{
  "model": "class-conditioned image diffusion model",
  "dataset": "crops of objects in photos (Visual Genome)",
  "train_examples": 61751,
  "image_size": 48,
  "horizontal_flip": true,
  "conditioning": "class",
  "arch": "unet",
  "objective": "edm",
  "cond_dim": 256,
  "targets": ["object"],
  "num_classes": 300,
  "cond_dropout": 0.1,
  "norm": "groupnorm",
  "hidden_act": "relu",
  "weight_standardization": true,
  "channel_attention": "eca",
  "pixel_unshuffle": 2,
  "widths": [96, 96, 192],
  "blocks_per_level": 2,
  "scale_shift_norm": true,
  "attention": true,
  "upsampling": "pixel_shuffle",
  "init": "lecun_normal",
  "residual_init": "none",
  "optimizer": "normuon",
  "muon_scale": "match_rms_adamw",
  "learning_rate": 0.0057,
  "momentum": 0.95,
  "nesterov": true,
  "orthogonalizer": "newton_schulz_5",
  "adamw_lr_other_params": 0.002,
  "max_steps": 7600,
  "batch_size": 256,
  "epochs": 31.5,
  "lr_schedule": "step",
  "warmup_steps": 380,
  "weight_decay": 0.0,
  "adamw_weight_decay_other_params": 0.05
}
Rows from block 5 of a small class-conditioned image diffusion model, named by matrix and row number. Rows with one number belong to one channel. Each number is 128 + 32 x the weight over its row's rms, rounded and kept within 0 to 255. All counts start at 0.
After each channel's rows are labels from the 100 images, of 14848 (inputs lightly noised), where the channel reaches its highest value: "peak at" is the part of the image that holds the peak. Only what is clearly more common there than usual is listed. The data: crops of objects in photos (Visual Genome).
# convs0: first 3x3 conv (model.mid.0.convs.0.weight, 192x192x3x3, standardized in use, each kernel summed), inputs 0-47
# convs1: second 3x3 conv (model.mid.0.convs.1.weight, 192x192x3x3, standardized in use, transposed, each kernel summed), outputs 0-47

convs0.66 [172 169  87 171 166 145 221 129  87  99 111 138 121 138 112  59 132 139 139 107  81 155  84 140 111  91  99 143 118 162 121 148 114 109 137 140  47 125  83 108 160 155  55 152 228  90 111 139]
convs1.66 [147 114 148 138 148  77 123  91 120 156 209 112 182 121 135 103 128 162 134  79 154 192 137 177 107 195 158 168  87 166 141 155 113 134 145 132 196 124 116 124  66 146 136 101  72 110 125 140]
peak at: top centre

convs0.79 [117 101  55 125 101  99 104 105 130 163  68 111  71 122  51 123  97 108 118 145 146  67 179 130 162 152 147 132 107 143 127  92 125 150 167 130 104 116 132  91 158 145 174 120 157 157 126 179]
convs1.79 [140 176 182 143 131 132  90 142 106 108  95 138  90 188 158 120  94 135 127 182 112 122 102 175 140 115 163 131  99 136 138 124 129  93 102 190 152  82 123 146 123  85 129  61 175 126 185 134]
peak at: bottom right

convs0.15 [141 110 132 140 114 131 104 130 146 132  93 135 116 135  46 197 107 154 140  82 128  23 156 159 144 127 121  96 121 174 148 107  98 127  92 128 138 117 146 112 116  83 128 119 155 125 127 129]
convs1.15 [131 118 104 136 175 102 137 103 140 147 110 120  71 117 147 130 108 184 130 169 127 138 131 125 111 108 134 144 130  88 140 114 162 144 151 127 169  94 140 188 100  65 131 107 147 173  98 182]
peak at: middle right

convs0.101 [145  80 111 115  85 112 142  97 143 136 187  80 165 127 122 149 163 129 115  88 107  66  41 152 133 119 183 132 130 185 145 107 160 178 161 163  81 146 156 161 111 190 182 158  77 109  89 190]
convs1.101 [140 166  97  63 134 170  99 182 116 150  75 151  81 105 131 149 149 122 102  78 136 138 196 161 132  89 103 128 158  99 155 112 120  82 127 145 197 123 135  70 220 170  59 114 205 135 125 209]
peak at: middle left

convs0.44 [170 101  97 150 143 186 140 148 125 145 149 156 134 124 159  77 228 172 155 122 132 153 146 163 164 154 128 134  80 152 124 204 113  91 159 116 139  55  99  88 156 150 100 130 128 120 100  82]
convs1.44 [178 164 127 151 132  83 201 135 136 115 139 155 171 125 157 134 111 174 166 145 114 116 124 126  90 122 125 123  38  87 187 101 147  86 151  96  86 159 131 158 145  36 170 121 115 156 114 147]
peak at: middle left

convs0.34 [ 65 150  80 169 158 133  60 172 101  94 135 175 143 123 134 103  64 139 139 139 122  80  67 115 106  63 143  85 162  98 107 127 132 115 211  97 149 107 111 159 162 142 144  56 133 156 135 121]
convs1.34 [119 150 170  37 140 135 151 113 105 126  89 142 208 117 142 132 143 104 133 132 109 130 111 185  99 182 118 179  85 159  91  94 126 190  75 148 138 120 129 162 117 105 124 176 106 141 170  90]
peak at: top right; middle right

convs0.127 [120 152  89  73 153  99  68 171 166 113 131 128  96 112 110 137 128 109  95 190  57 155 118  80 122 106 132 147 146 133 132  94 157 111 173 155 157  88 157 107  97  86 126 104 132 136 124 166]
convs1.127 [ 74 126 142 135 104 125 129 115 132 140 121 177 149  93 120 136 129 129 137  73 138 137 109 134 172 139 162 130  63  70 159 132 113 129 155 100 136 158 129 147  91  75 149 106 117  97 119 139]
peak at: top centre

convs0.152 [135 118 144 110  99 109 141 109 176 151  99  95 173  90 143  83  53 141 121  76 141  83 126 157 177 139 142 100 188 156 126 120 123 152 126 108 181 131 131 132 130 199 167 108 106 111  76 123]
convs1.152 [ 95 114 103 137 138 141 105 116 112 124  99  91  74 137 105 174 169 135 146 147  95 112 108 137 190 115  81 118 152 130 189 105 151  57 137 182 139  81 147  71 150 140 126  68 159 127 145 147]
peak at: middle left

convs0.137 [ 76  44 108 181  34  87 131 148 124 133  94 155 145 126 169 191 129 143 157 110 138 125 131 104 152  72 139 129 188 179 106 116  68 143  85 102 104  85  96 143 145 135  98 120  73 122 119 122]
convs1.137 [136 161 179 104 131 130 125 140 147 116 144 121 171 101  97 181 108 155  43 134 151 103  78 109 125 156 161 155 153 144 136 192 105  51 141  68 153  91 151 140 192 139 135  42 174 116 154 126]
peak at: top centre

convs0.190 [117 169 127 140 166 134  98 130 136 145 120 212 132 122 114  93 126 152 125  97 114 117 135  84 127 119 135 126 136 194 121 155 121 161  86 116  97  98  63  87 152 140 136 124 204 116 130 129]
convs1.190 [155 122 138 126 208 126 106 108 148 153 138  87  97 137 147 105  81 152 128 137 142 114 142 128 125 107 163 147 151  74 107 147 154 133 120 137 121 100 141 161  92  97 122 107  86 149 100  62]
peak at: centre

convs0.173 [ 73 141 129 126 102  71  78 171 134 137 180 105  74 157 120 139  73 124 174  89  76 131 143 131 136  72 169 134  58 124 136 124  86  82 147 134 179 145 152 107 116 143 117 107  92 120 195  91]
convs1.173 [137 108 133 153 133 103 102 155  92 125 150  73 171 126 150  55 104 122  91 160 114 112 180 129 113 184  84 134  86 163  83  83 155 199 104 109 121  61 128 136 132 205 139 185 139 121 132 151]
peak at: centre

convs0.11 [169 151  87 186 137 134  76 101 129 131 146  89  88 138  67  56 159 156  82 138  90 118 122 139 133 120 137 149 104 143 208  98 111 137  38 101 115  82 120 150 141 127 171 157 125  99 122 168]
convs1.11 [117 120 142  98 106 107 145 138 141  85 119 186 114 133 130 138 200  83 151  62 145 130 109 121 135 118 136 153 143 127 159  82 133 183 179 126 132 186 161  72  19  89 102 176  99 120 152 111]
peak at: middle right

convs0.187 [ 99  93 135 130 124 162 127 124 143 124 105 116 134 162 126 100  63 113 161  75  47 110 165 178  92 115 146 103 156 135  95 116 157 173 194  91 174 133  76 139 179 117 108 135 139 129 101  65]
convs1.187 [192  88 141 143 152 143 103 121 159  91  86 162 148 152 103 119 128 143 117 191 150 152 109 126 176 139 134 104  87 141 188 154 164  78  81 113 131 117 119 140 135  98 136 119 127 130 156 147]
peak at: bottom left; bottom right

convs0.33 [129 128 171 151 163 160 170 152 178 107 131 143 136  82  84 109  60 103 164 104 161 144  95 105 114 111 164 110 173 157 137  80 106 152 152 152  72 143 127 164 117 139 169 160 168 116  85 132]
convs1.33 [126 194 111  64 104 132  79 146  98 175 176  98 109 152 121 140 164 109  90 123  80 104 126 150  95 103 113 132 133  92  87 131  83 128 146 117 172 157 124  60 129 147  41  49 144 169 130 169]
peak at: middle right

convs0.166 [163 103 136  66 102 153 131 151  92 105 165 121 164 128 110 141 154 171 165 124  94 123 125  97 119 157  96  87  96 119 114 199 150 121 141 143  95 127 110 128 118 159  86 158 181 100 175 112]
convs1.166 [124 169 142 153  97 119  91 131 153 136  56 114 114 158 124  97  93  97  97 123 141 127 201 119  77 129 116 136 150 123 124 106  78 136 104  71 165 111 138 169 168 161 116 122 115 121  99 102]
peak at: top left

convs0.185 [166 135 100 162 145  83  87  85 161 160 140 137 109 123 159  85 111 124 108  85 178 155 103 109 146 179 132 146 138 140 135  85 145 108 126 120 158  76 158 144 189 147 153 146  81 155 100  81]
convs1.185 [107 111 178 124 153 129 153  95  95 134 133 124 152 153  95 117 156 128  70 185 104  82 132  87  36 120  77  82 138 146 106 134 102 188 129 116 145 142  63 162 109 129 135 173  95 122  93 123]
peak at: bottom right

convs0.13 [162 146 111 146 126 108 148 128 123 107 128 161 118 114 103 154 125 170  95 179 198 121 128 197 126 119 116 132 131 151 148 105 126 130  60 161 175 149 143 126 160 156 119  83 165 120 124 139]
convs1.13 [139 140  17 127 114 109 180 150 152 163 156 145 221 180 146 119  96 109 161  59 162  91 144 117 131 146  73 152  92 118 123 124 154 155 198 162 107 172  96 142  85 181 154 172 128 131 109 128]
peak at: top right; middle right

convs0.142 [118 148 160 105 126 135 114 128 133 132 144 142 127 133 189  72 130 146 149 112 126  83 103 110 159 178 148  85  63  96 118 155  77 130 145 144 114 155 153 126 155 121 164 147 179 102 141 145]
convs1.142 [ 92  86 139 148 143 101  38 114 152 113 124 123  75 197 135 132 131 172  96 126 107 112 180 139 134 125 111 124 126 138 178 130 126 191  99 137  70 109  97 107 104 149 119  94 112 110 126 142]
peak at: middle right; middle left

convs0.67 [164  69 112 174 110 144 147  72 185 144  76 200 112 155 156 121 134 178 175 106  84 150 142 188 117 101 135 107 146 157 156 177 141 124 133 115 142 128 131 177 126 151 100 123  93 153  89 130]
convs1.67 [118 186 123 157 180 103 113 144  99 154 197  42 138 101  94 114 126 120 110 143 136 175 106 110 132 140 132 140  81 136  48 156 106 156 192  89 135 141 160  91 178 137 205  85 166 147 164 107]
peak at: bottom centre

convs0.98 [ 87 124 118 163 109  61  87 113  78 105 142 103 135 121 167 146  92 124 103 112 111 104 114 182 122  77 111 144 177 146 119 104 119 123 140 171  84 114 141 164 167 127 222 138 142 146 127  84]
convs1.98 [158 113 104 142 137 114 165 144 134 136 129 135 202 173 135 134 134  93 153 219 118 146 162  88  57 127 120  95 116 158 127 134 122 129  76  90 152 135 136  97 151 169 135 104 148 119 141 136]
peak at: bottom centre

convs0.135 [ 44 199 124  80 133 128 136 111 134 155 131 142 189  60 151  94 144 133  62  85 118 114 142 137 133 109 114 184 113 121 193 194 140  94 106 115 157 128  89  86 153  90 148 111 127  81 163 122]
convs1.135 [151 116 109 155 136 101  92 113 160  87 146 197  87 130 117  96 164 136 113 152 129 126 140 134 112  99 174  95  77 138 115 123 117  60 107 158 185 113 104 166  78 141 161 152  89  82 152 194]
peak at: top left; bottom left

convs0.170 [168 105 191 124 134 128 105 158 114  86 175 125  70 156 197  78 110  97 150  71 144 182 189 141  87  96 106 129 131 142 102 115 146 126  55 141  91  82  74 171 136 129 134 182 140 108 123 160]
convs1.170 [126 136 148 136 187 182 132  46 134 143 108 131 107  71 102 101 141 150  70 186  57 117 131 128 109 106 162  95 108 136 135 142  89 166 115 141 151  84  77 122 141 127 104 165 122 142 151 126]
peak at: middle right

convs0.68 [135 117 123 138 113 129 122 124  92 180 110 114  95  91 144 135 100  61 134  96  89  92 114 185 154 145  86 130 165 134 140 146 141  79  63 107 170 112 112 121  42 105 100 166  95 109 146  99]
convs1.68 [101  87 127  93 116 186 119 152 195  92 110  87 127 103  96  86 153 172 119 146 147  84 182 125  70 101 127  84 101 144 120 135 115  97 113 128 109 194 115 151 198 165  99 111 129  88 126 141]
peak at: bottom right

convs0.189 [127 150 139 134 128 140 132 148 174  89  97  62 189 166 144 117  99 172  85 193 106 182 107 152 144 167 130 101 128 169 134 124 126  83  96 132 124 105 148 132 131  71  90 188 148  85 141  92]
convs1.189 [123 147 130 148 139  75 100  94 120 122 170  99 155 101 124 146 170 110 132 129 113  97 170 132 148  97 171 150 126 128 115 150 115  61 179 125 188 135  82 112 142 162 124  67 131 121  67 144]
peak at: bottom centre

convs0.9 [167  61  89 185 123 122 114 118 103  90 130 101 127 153 107 106  61 157 156 140 146 101 131 157 146 146 109 127  97 133  76 114 190 160 133 114 179  98 156 191 144 129 127 147 101 199 113 131]
convs1.9 [105 101 135 167  97 101 118 140 101  86  88  77 129 168  78 110 110 138 114 160  98 134 151  67 169 124  64 116 100  95 102 153 132 133 119  75 137  79  94 132 164 143 140  99 151  72  89 110]
peak at: top right; bottom right

convs0.21 [167 213  91 123 103 150 109  97  90 110 108  82 101 135 139  75 186 171  96 107 127 156 178 128 126  76 126  56 156 140 167 109 152 137 113 139 139 123 116 124 181 110 182 110 172 105 181 119]
convs1.21 [140 140 151 144 131 115 141  37 156 165  89 148  93 115  95 129 103  95 120 149 114  83  89 108 136 162 124 143 154 140 137 132 102 169 138  81 106 134 119 142 119 119 150  96  91 150 168 141]
peak at: centre

convs0.53 [104 125 112 118 128 112 136 171 117 166 146  97  86 131 202 134 133 111 152 114  88 128 128 141 121 103 129 127 192  98 151 102  92 108 152 207 111 151 155  77 116 137 146  92  80 108 115 162]
convs1.53 [151 157  71 111 119 159 116 132 135  99 115 125 136 150 101  96 132  89 130 136  93 117 118 150  95 158 109 139  86 139 177 103  52 148 170 111 159 140 135  99 102 158 152  97 122  92 116 126]
peak at: middle left

convs0.56 [197 172 127 118  85 200 132 144 148 125 125 121  83 164 129 121 179  81 107 123 187 122 183  77 196 114 120  94 127  70 183 122 130 125 141 138 137 165 130 119 128 185 154  88 169 131 180 113]
convs1.56 [117 134 131 121 105 123 164  86  91 126 122 143 145 105 172 104 101 116  90 125 117  79  79 165 149 197 143 184 128 127 157  93  89 137 108 140 117 134 136 177  77 158 135 139 105 127 141 143]
peak at: bottom left; middle left

convs0.12 [ 78 168 124 120  89 125 115 116 109 185 152 110  61 117 169 126 203 113  96 106 111 151 113  95 118 137 147 149  94 139  91  89 163 111 152 190 192 190  97  93 146  55 174 161 178 126 195 137]
convs1.12 [170 117 167 129 115 183 110 149 139 138 118 182 170 113 114 138 109  63 117 157 159 121 157 153 108 136 143 116 154 135 195 131  70 129 106 147  91 116 159 186 140 142 116 173 113  93 146 199]
peak at: centre

convs0.73 [127 125 105 143  99 123 108 157 177 131 102 149 116 200  99 136 149 168 126 158 103  97 180 180 147 199 106 150 141 192  92  57 147 116 141  92 170 103 114 110 162 111 109 143 153 117  67 107]
convs1.73 [167 134  99 111 206 188 110  66 137 116 149 114 150  98 160 108  99  78 165  48 152 154  76 135 128 121 120 134 143 127 158 138 161 148 120 135 167 165  82 154 148 112 112  67 124 136 126 113]
peak at: middle right

convs0.6 [184 191 125 168 116 152  94 146 108 152 154 131 122  98 118 141 225  84  91  87 124 119 138 167 107 116 167 124 155 151 111 137 119 164 100 161  92 132 116 107 126 141  99 155 131 111 163 171]
convs1.6 [102 157 129  76 142 171 118  87  99 153 124 185 116 141 135 107 105 151 129 172  73 113 133 144 135  97 115 147 110 166 175 160  71 120 164 158 140 128 103 110 197 137  97  68 131  78  82 169]
peak at: centre; middle left

convs0.45 [102 129 102 132 144 139  98 134 142  80 138 112 107 166 153 143 101 121  73 170 154 113 134  86 160 189 128 164 136  94  91 110 135  97 141 164  93 162 117 113 137 119  92 171 120 136 148 121]
convs1.45 [187 115 101  90 130  89 145 132 149 146 180 158 214 127 107 193 143 162 125 121 128 145 141 156 139 118  80 128 135 155 155 172 147 131 175 130 165 176 122 115  82 179 132 116 101 155  81 106]
peak at: middle right

convs0.57 [110 107 150 150 117  92 107 107 126 125 128 158 175 134 182  97 194 143 145 152  84 130  85 186 209 150 147 149  80  86 130  95 127 126 135 109 113 133 179 117 146 131 126 158  94  87 142 123]
convs1.57 [ 94 106 114 140 167 146  85  89 134 150 112 113 158 121 176 131 119 194 141 137  36 135 101 174  67 103 131 159 117 110 140  86 150 158  86 113 130 149 111 140 104 131 116 146 107 117 135 139]
peak at: top centre

convs0.164 [171 157  92 130 124  82 128 155 223 120 102  99 179  65 123 111 163 139 141 177 133 162 201 118 129 136 138 162 124 104 136  84 150 130  98 121 144 135 121 139 162 127  91 115 146 136 168  95]
convs1.164 [134 128 216  82  79 198  90  83 101 143 112  57 116 135 140 182  93 136  96 113 126  72 135  47 134 117 126 126 138 149 167 156 114 148 118 123 135 105 189  77 154 193 112  85 154 129 127 115]
peak at: centre

convs0.96 [149 142 134 126 134 192 108  89 171 121 113 128  99 143 100  82 158 135 117 122 110 182 107  96  87 111 130 147 140 135 143  81 130 102  81 174 150 180 124 115 124 115 157 169 173 155 130 134]
convs1.96 [ 97 102 103 148 166 156 138 126  88 109 132 151 158 181 178 192 168 112  84 132 140  99 126 166 174 140 102 129  83 132 175 106 134 212 126 147  91 129 126 182  99 103 181 222 100 116 152 204]
peak at: bottom centre

convs0.81 [115 157 133 131 138 133 112 187 107 137 179 101  80 110 175 140 147  97 143 104 104 155 169 122  94  98 136 153 106 168 103 119 104 179  77 117  91  64  68 112 151 104 133 116 189 101 109 127]
convs1.81 [165  97 125 149  98 172 141  53 142 119 179  97 113 139  89  83 108 123 178 103 124  89 157 129 168 151 135 104  35 160 119 125 106 122 179 121 172  94  97 145 144 197  97 102 106 137 209 160]
peak at: top left; middle left

convs0.178 [118 103 171 135 120 170 126 175 136 130 114 165  74 173 159 162 120 148 141 169  67 120 181  99 172 180  95 185 134  81 145 167 105 142 115  96 165  58 115 147 146 194 158 116 129 116  73 124]
convs1.178 [149 108 128 106 149 137 123 130 142  91 133 169 120 143 117 121 128 120 144 100 143 152 130 110 110 121 148  91 106 122  78 100 167 114 208 117 140 170 172 106  99  75  81 116  99 137 102  67]
peak at: top left; bottom left

convs0.85 [175 134 162  82 102 151 106 100 123  80  90 140 171 174 147  53 154  75 123  98 133 161 180 123 126 150 103 197 140 146 133 147  83 121 167  89 133 128  78 144 141  53  67 116 115 146 117 113]
convs1.85 [102 137 129 178 111  62 146 118 124 155 129 135  99 157 145 153 164 214  88 137 141 122 167  88  91 110 137 138 128  48 110 121 162 129 133 160 138 122 189 118 112 136 110 155 160 132 149 169]
peak at: bottom left; top left

convs0.110 [ 62 128 112 127 137 154 128 167 106 141 165 105 128 128 147 136  65 129 200 119  98 139 196  84 130 133  87 131  73  77 130 103 116 130 125 183 114 136 137  80 105  53 104 132 155 160 112 111]
convs1.110 [129  51 102 141 121  90 102 142 119  98 172 124  90 132 159 100 146  92 109 141 116 138 164 123  62 193 135 129 169 143 125 159 178 167 132 152 195 122 103 114 152 168 100 166 136 107 126 157]
peak at: bottom right; middle right

convs0.20 [118 125 136 131  85 208 158  79 117 144  90 125 134 125  73  72 164 135 125 131 100 148  75 129  86  88 121 151 156 174 132  91 114 148 122 131  80  97 115 149 111 115 101 159 147 129 176 166]
convs1.20 [181 111 125 111 159 108 122 152 135 124 108 151  75 102 138 179 139 160 141 110 201 135 107 131 102 144 181 119 217 132 144 140 117 116 134 128 156 150 153  99 145 162 177 157 187 124 102 145]
peak at: centre

convs0.179 [ 96 154 135 137 110 136 111 142 123 197 124 118 144 137 125  82  64  68 118 145  97  73  77  96 101 141 163 137 180 178 135  97 124 132  89 113 103  79 121 208 106 119 125 157  96  97  87 138]
convs1.179 [124  98 149 101  88 127 137 106 138 121  98 164 127  24 133 161 161 135 116 114 102 116 161 195  92 140 151  63 125 130  93 178  58 104 113 143 134 142 141  77 217 140  59  43 152 148 111 165]
peak at: centre

convs0.10 [125 137 120 113 122 111 143 148 128 180 114 104 113 130 113  86 146  98 125 157 126  55 131 161 108 138 173 102 152 185 116 145 149 123 112  66 108  57 170 163 125 128  79 166 133 145 128  95]
convs1.10 [156 169 189 221 106 180 115 128 110 153 106 124 120 133 127 150  94 104 132 149 108 167 142 136 136  96 170 140  87 150 164 138 134  94 186 120 169 116 104 123 229 137 215  49 202 137 107 190]
peak at: bottom centre

convs0.157 [160 169 188 166  87 191 133 123 100 117 122 121 137 178 117 120 115 129 129 169 106 131 150 132 126  79 142 114 194 122 143 157 136 166 104 129 101 103 115 143  92 105  91 103  96 120  32  80]
convs1.157 [117 102 101  96 141 107 135 111  91 140 111 101 170 157 130 153 117 174 165 117  67  68 154 120 150 178 151 174  34 137 128 108 139  98  47 179 126  93 145  70 103 131 145 144 115 143 155  90]
peak at: top right

convs0.78 [141 116 181  99 135 152  89  99 202 122 123 193 133 127 145 107 146 172 116 138 156 124 104 176 171 150 121 165 130 111 116  88 131 121 131 139  75 115 113 157  98 107 117  91 111 127 126  94]
convs1.78 [113 140  73 123 145  70 145 127 101 154 123 110  97 107 195 156 100 152 160  94  93 120 144 129  45 120 146 128  66 104  83 152 134 128 122 122 133 140 165 158  42 117 173 255 123  73  85 105]
peak at: middle left

convs0.92 [145 133  75 102 174 139 109 102 163 108 124 188 134 160 104  97 123 227 120 156 115 129 160 126 101 133 131 140 139  70 201  61  77 137 146 108 141 125 110  99  75 163  83 125 125 118 154 116]
convs1.92 [163 123 171 117 127 109 164 130 147 128  86 137 160 160 179  72 129  89 174 128 154 106  88 131 157 110 102 119 149 140 134 133 142 151 130  85  74 110 140 154  49  72 158 202 130 116 146 161]
peak at: middle left

convs0.5 [200 146 117 102 121 168 153 104 158  99 117  95 111 108  84  61 120 152 114  85 141  78  92  72  95 123 111 136 119 115 129 157 133 119  93 121 110  93 182 111  84 110  62 149 178 147 196  71]
convs1.5 [104  84 132 185 145  62 154  58  93 155 133  91 181  84 125 129 176 150 200  94  89 130 108 145 130 129 178 135 116 178 130 133  98 125 140 123 141 137 145 175  71 113 184 218 106 117 127  96]
peak at: top centre

convs0.145 [146  49 103 131 168 155 125 158 107 119 160 115 173 145 106 133 118 136 168 129  68 131  80  92 181 171 141 135 112 131 174 165 131  92 134 106 123 113 137 113 126  91 148 106 118 123 135 167]
convs1.145 [133 136  71 163 129 116 122 172 142 133 173 121 128 104 182 154 128 126  82 178 154 142 113 115 168 124 138 156 189  72  75 103 172 176 150  82 121 133 111  96 107 160 124 163 112 134  85 150]
peak at: top centre

convs0.115 [115 130  82 157 112 104 120 105 142 150 174 162 125 167 159 162 138  55  96 147 104 109 172 136 142 133 112 114 169 138 137 151 118  86 112 132 151 160 122 141  51 124  53  93  54 139  80  90]
convs1.115 [131 135 135 168 140 100 116 110 144 103 130 112 151 121 100 113 193 137 125 122 168 126 125  81 115  55 105 108 143 135  78 111 143  80 140 141 100  98  76 168 154 147 170  80 151  89 129  77]
peak at: top right; top left

convs0.4 [141 167 136 148 166 167 130  90 117 120 142 164 124 129 107  51 129 105 136 124  99  81 135 126 159  86 117 127 182 129 192 100 170  91 114  96 191 121  90 140 108 119 143 102 103  99  71 115]
convs1.4 [145  99 139 115 140 115 155  73 126 123 192 168  80 146 133 208  98 134 127 130 143 120 180 133 120 135  73 114  79  86 102 147 153  91 102 145  77 148 155 126 158 141 107 135 167 147 148 142]
peak at: top centre

convs0.188 [164 187 112 161 102 122 122 130 139 163 134 111 189 127 118 143 143  84 100 166 144 114  88 160 133 109 138  94 113 109  60  64 112 141  38 150 127  58 132 141 114 212 125  79 117 150 136 165]
convs1.188 [ 83 137  93  37  73 117 118 124 113  72 125 163 118  69 137 137 111  92  48 144  64 102 116 134 174  98 117 121 114 116 147 149  55 106 116 140 148 112 110  94 163 194  45 111 127 118 108 150]
peak at: bottom right

convs0.26 [174 127 119 142 104 116 130 101 159 106 106 134 151 158  79 127 119 167  85 135 167 107  91 178 176 160 112 121 102 138 112  99 194 101 165 132 133 136 154  96 123  58 120  86  76 144  95  92]
convs1.26 [ 91 128 138 177 148 106 136 110 121 129 207 139 122 106 118 134  92 162 137 133 170 116 139  80 118 102 201  99 147  74 193 180 112 133 193 110  59 164 183 147  95  67 161 216  70 121 127 130]
peak at: top centre

convs0.138 [139 126 158  87 130 165  99 156 129 113 162 145 151 157 127 128 158 109 176 140  96 112 140 157 154 142 111 112 143 142 117  92 117 115  20 118 186  95 122 117  88  83 172 142 136  88 109 163]
convs1.138 [130 147  48 154 125 149  80 100 123  99 119 106 127 103 138 127 106 128 172 115 144 158 119  89 148 133 159  97 115 121 181 103 153 130 184 107 116 101 126 152 100 170 105 150 124 123 132  60]
peak at: top left; middle left

convs0.148 [112 162 128 108 131 127 150 148 124  92 171 122 171 146 117 183 101 135 100 114  31 156 143 112 105 129 170 125 144  77 126 152 145 122 180 126 157 113 101 122  86  99  72 123 102  97 157  92]
convs1.148 [126  67 107 126  88 171  94 126 111 116 140 104 151 113 137 143  98 175 159  95 145 155 143 136 200 178 127  86  80 155 130  95 121  83  91 151  93 176 210 113 138 135 133  98 135 143 136 117]
peak at: top right