Weights of a small class-conditioned image diffusion model: normuon at rate 0.0057.
Rows from block 3 of a small class-conditioned image diffusion model, named by matrix and row number. Rows with one number belong to one channel. Each number is 200 + 30 x the weight over its row's rms, rounded and kept within 0 to 999. All counts start at 0.
After each channel's rows are labels from the 100 images, of 14848 (inputs lightly noised), where the channel reaches its highest value: "top examples" is what is common among them. Only what is clearly more common there than usual is listed. The data: crops of objects in photos (Visual Genome).
# convs0: first 3x3 conv (model.enc.1.1.convs.0.weight, 96x96x3x3, standardized in use, each kernel summed), inputs 0-95
# convs1: second 3x3 conv (model.enc.1.1.convs.1.weight, 96x96x3x3, standardized in use, transposed, each kernel summed), outputs 0-95

convs0.94,215,167,165,188,189,205,235,218,187,207,179,193,183,256,222,177,242,206,182,194,211,165,176,232,205,190,167,201,240,192,210,170,205,212,244,206,173,123,177,200,145,243,196,194,202,245,220,173,217,216,126,205,168,147,211,252,239,216,224,125,185,197,200,197,208,189,199,173,218,222,181,165,191,221,281,215,186,242,196,144,168,170,211,188,232,242,236,203,184,177,247,215,180,240,219,245
convs1.94,190,207,189,218,198,236,213,222,177,240,192,206,238,166,203,200,198,226,217,170,221,171,257,181,182,224,211,177,209,153,176,221,157,225,235,166,328,175,242,202,237,253,194,204,176,241,176,192,182,213,220,250,198,218,233,204,246,183,185,190,218,191,194,184,224,182,209,168,199,250,187,164,170,163,216,226,189,262,223,205,221,165,207,203,152,174,257,224,199,191,239,193,186,174,237,250
top examples: object: tree

convs0.53,221,201,208,177,159,208,202,217,129,189,209,238,197,153,218,184,227,186,189,157,237,205,182,238,207,220,231,175,198,235,248,216,190,226,150,201,272,233,222,168,177,188,177,175,192,199,217,196,253,142,201,180,244,202,193,130,211,180,203,224,222,253,236,233,223,206,228,219,172,196,196,200,185,176,188,194,241,167,206,157,272,240,190,186,232,139,195,185,168,207,188,197,215,164,184,127
convs1.53,182,180,162,157,186,160,215,214,210,216,156,181,199,187,191,247,148,188,203,233,184,215,237,183,223,172,180,217,207,161,131,178,200,168,156,164,171,187,197,278,213,175,237,174,193,166,172,181,169,163,167,210,141,152,189,184,139,157,149,194,170,213,180,200,188,197,217,198,208,216,223,239,213,176,174,264,213,197,217,226,199,202,262,197,197,231,201,179,159,209,198,125,203,176,238,191
top examples: object: tree; object: zebra

convs0.72,227,180,257,214,212,178,142,219,178,183,234,207,252,231,171,178,187,241,156,260,202,238,236,199,174,193,199,205,174,183,178,176,191,148,196,162,162,232,215,164,217,182,211,195,141,144,161,217,207,189,229,285,180,199,193,211,224,241,197,188,212,214,193,186,246,191,189,171,161,144,156,231,199,163,254,222,183,217,200,198,197,245,220,201,166,187,245,230,179,229,192,181,216,166,235,237
convs1.72,222,159,160,194,201,216,240,227,206,209,202,246,190,198,208,197,195,184,187,194,236,198,174,219,207,155,214,261,226,168,164,244,210,188,146,234,220,140,175,202,179,188,154,157,199,237,235,149,165,244,171,140,196,157,160,225,191,179,243,213,223,165,191,147,222,184,145,207,222,246,276,214,233,232,183,180,205,220,235,182,239,206,180,236,254,224,204,174,216,218,192,220,196,212,179,195
top examples: object: sign

convs0.58,184,242,232,207,231,187,190,191,177,209,169,193,216,113,199,167,166,211,208,211,213,202,197,152,221,184,219,200,247,174,212,194,202,205,194,183,215,265,247,207,207,237,178,215,197,163,217,226,204,247,241,195,141,169,195,180,190,175,190,223,260,199,205,235,228,232,167,167,116,181,183,188,232,159,181,222,208,198,207,190,233,236,162,173,222,135,192,226,156,200,244,138,178,235,240,211
convs1.58,245,201,210,183,199,171,185,181,189,159,173,190,215,255,215,178,193,166,194,202,203,261,159,230,191,154,172,262,135,198,207,191,219,151,239,212,134,165,289,176,201,174,167,185,175,161,193,253,220,181,173,219,198,221,140,204,174,200,227,207,133,240,173,214,203,231,208,195,156,179,208,196,219,198,230,155,201,223,179,242,185,183,222,188,175,245,184,185,229,230,187,180,175,204,195,228
top examples: object: sign

convs0.7,210,225,208,249,204,173,185,202,182,216,180,223,256,166,165,252,199,223,234,169,155,201,190,171,203,206,219,199,168,206,199,239,137,218,164,172,210,201,170,242,240,231,210,205,167,229,179,231,199,208,204,161,172,239,156,182,187,202,152,251,227,197,161,219,194,186,257,116,220,219,181,187,244,157,266,223,191,210,216,184,202,175,152,208,119,211,187,186,190,201,196,251,188,221,222,211
convs1.7,206,212,203,192,184,212,226,251,203,219,198,232,180,237,277,109,207,213,219,201,192,201,196,222,155,216,151,216,222,292,179,187,248,199,252,230,225,216,246,221,179,226,217,213,233,181,229,181,198,138,161,204,223,139,189,189,240,178,199,208,213,162,190,193,228,243,183,261,209,143,202,204,221,233,185,172,234,212,183,151,193,246,215,238,202,185,205,220,206,224,182,202,205,190,191,205
top examples: object: sign

convs0.60,218,161,147,181,192,141,232,162,182,169,144,227,209,224,212,170,180,168,198,217,261,170,192,166,181,192,208,198,206,170,226,189,188,202,243,166,230,175,228,242,161,157,201,171,239,197,202,222,209,167,164,200,234,188,237,158,199,210,223,181,217,243,245,209,203,225,194,210,243,214,251,201,232,241,217,217,203,149,172,152,141,232,224,213,216,197,246,207,251,219,188,146,210,191,233,140
convs1.60,147,200,185,209,126,207,198,170,173,178,192,185,169,172,220,270,219,175,253,232,251,204,207,160,176,254,172,201,189,191,214,211,203,157,264,159,250,173,234,187,215,204,220,199,202,170,214,197,184,163,196,205,147,208,184,221,181,241,174,208,223,165,223,223,174,150,229,216,189,307,228,202,181,172,203,235,184,197,206,202,226,183,198,237,208,160,215,196,213,216,240,215,183,216,238,157
top examples: object: cloud; object: clouds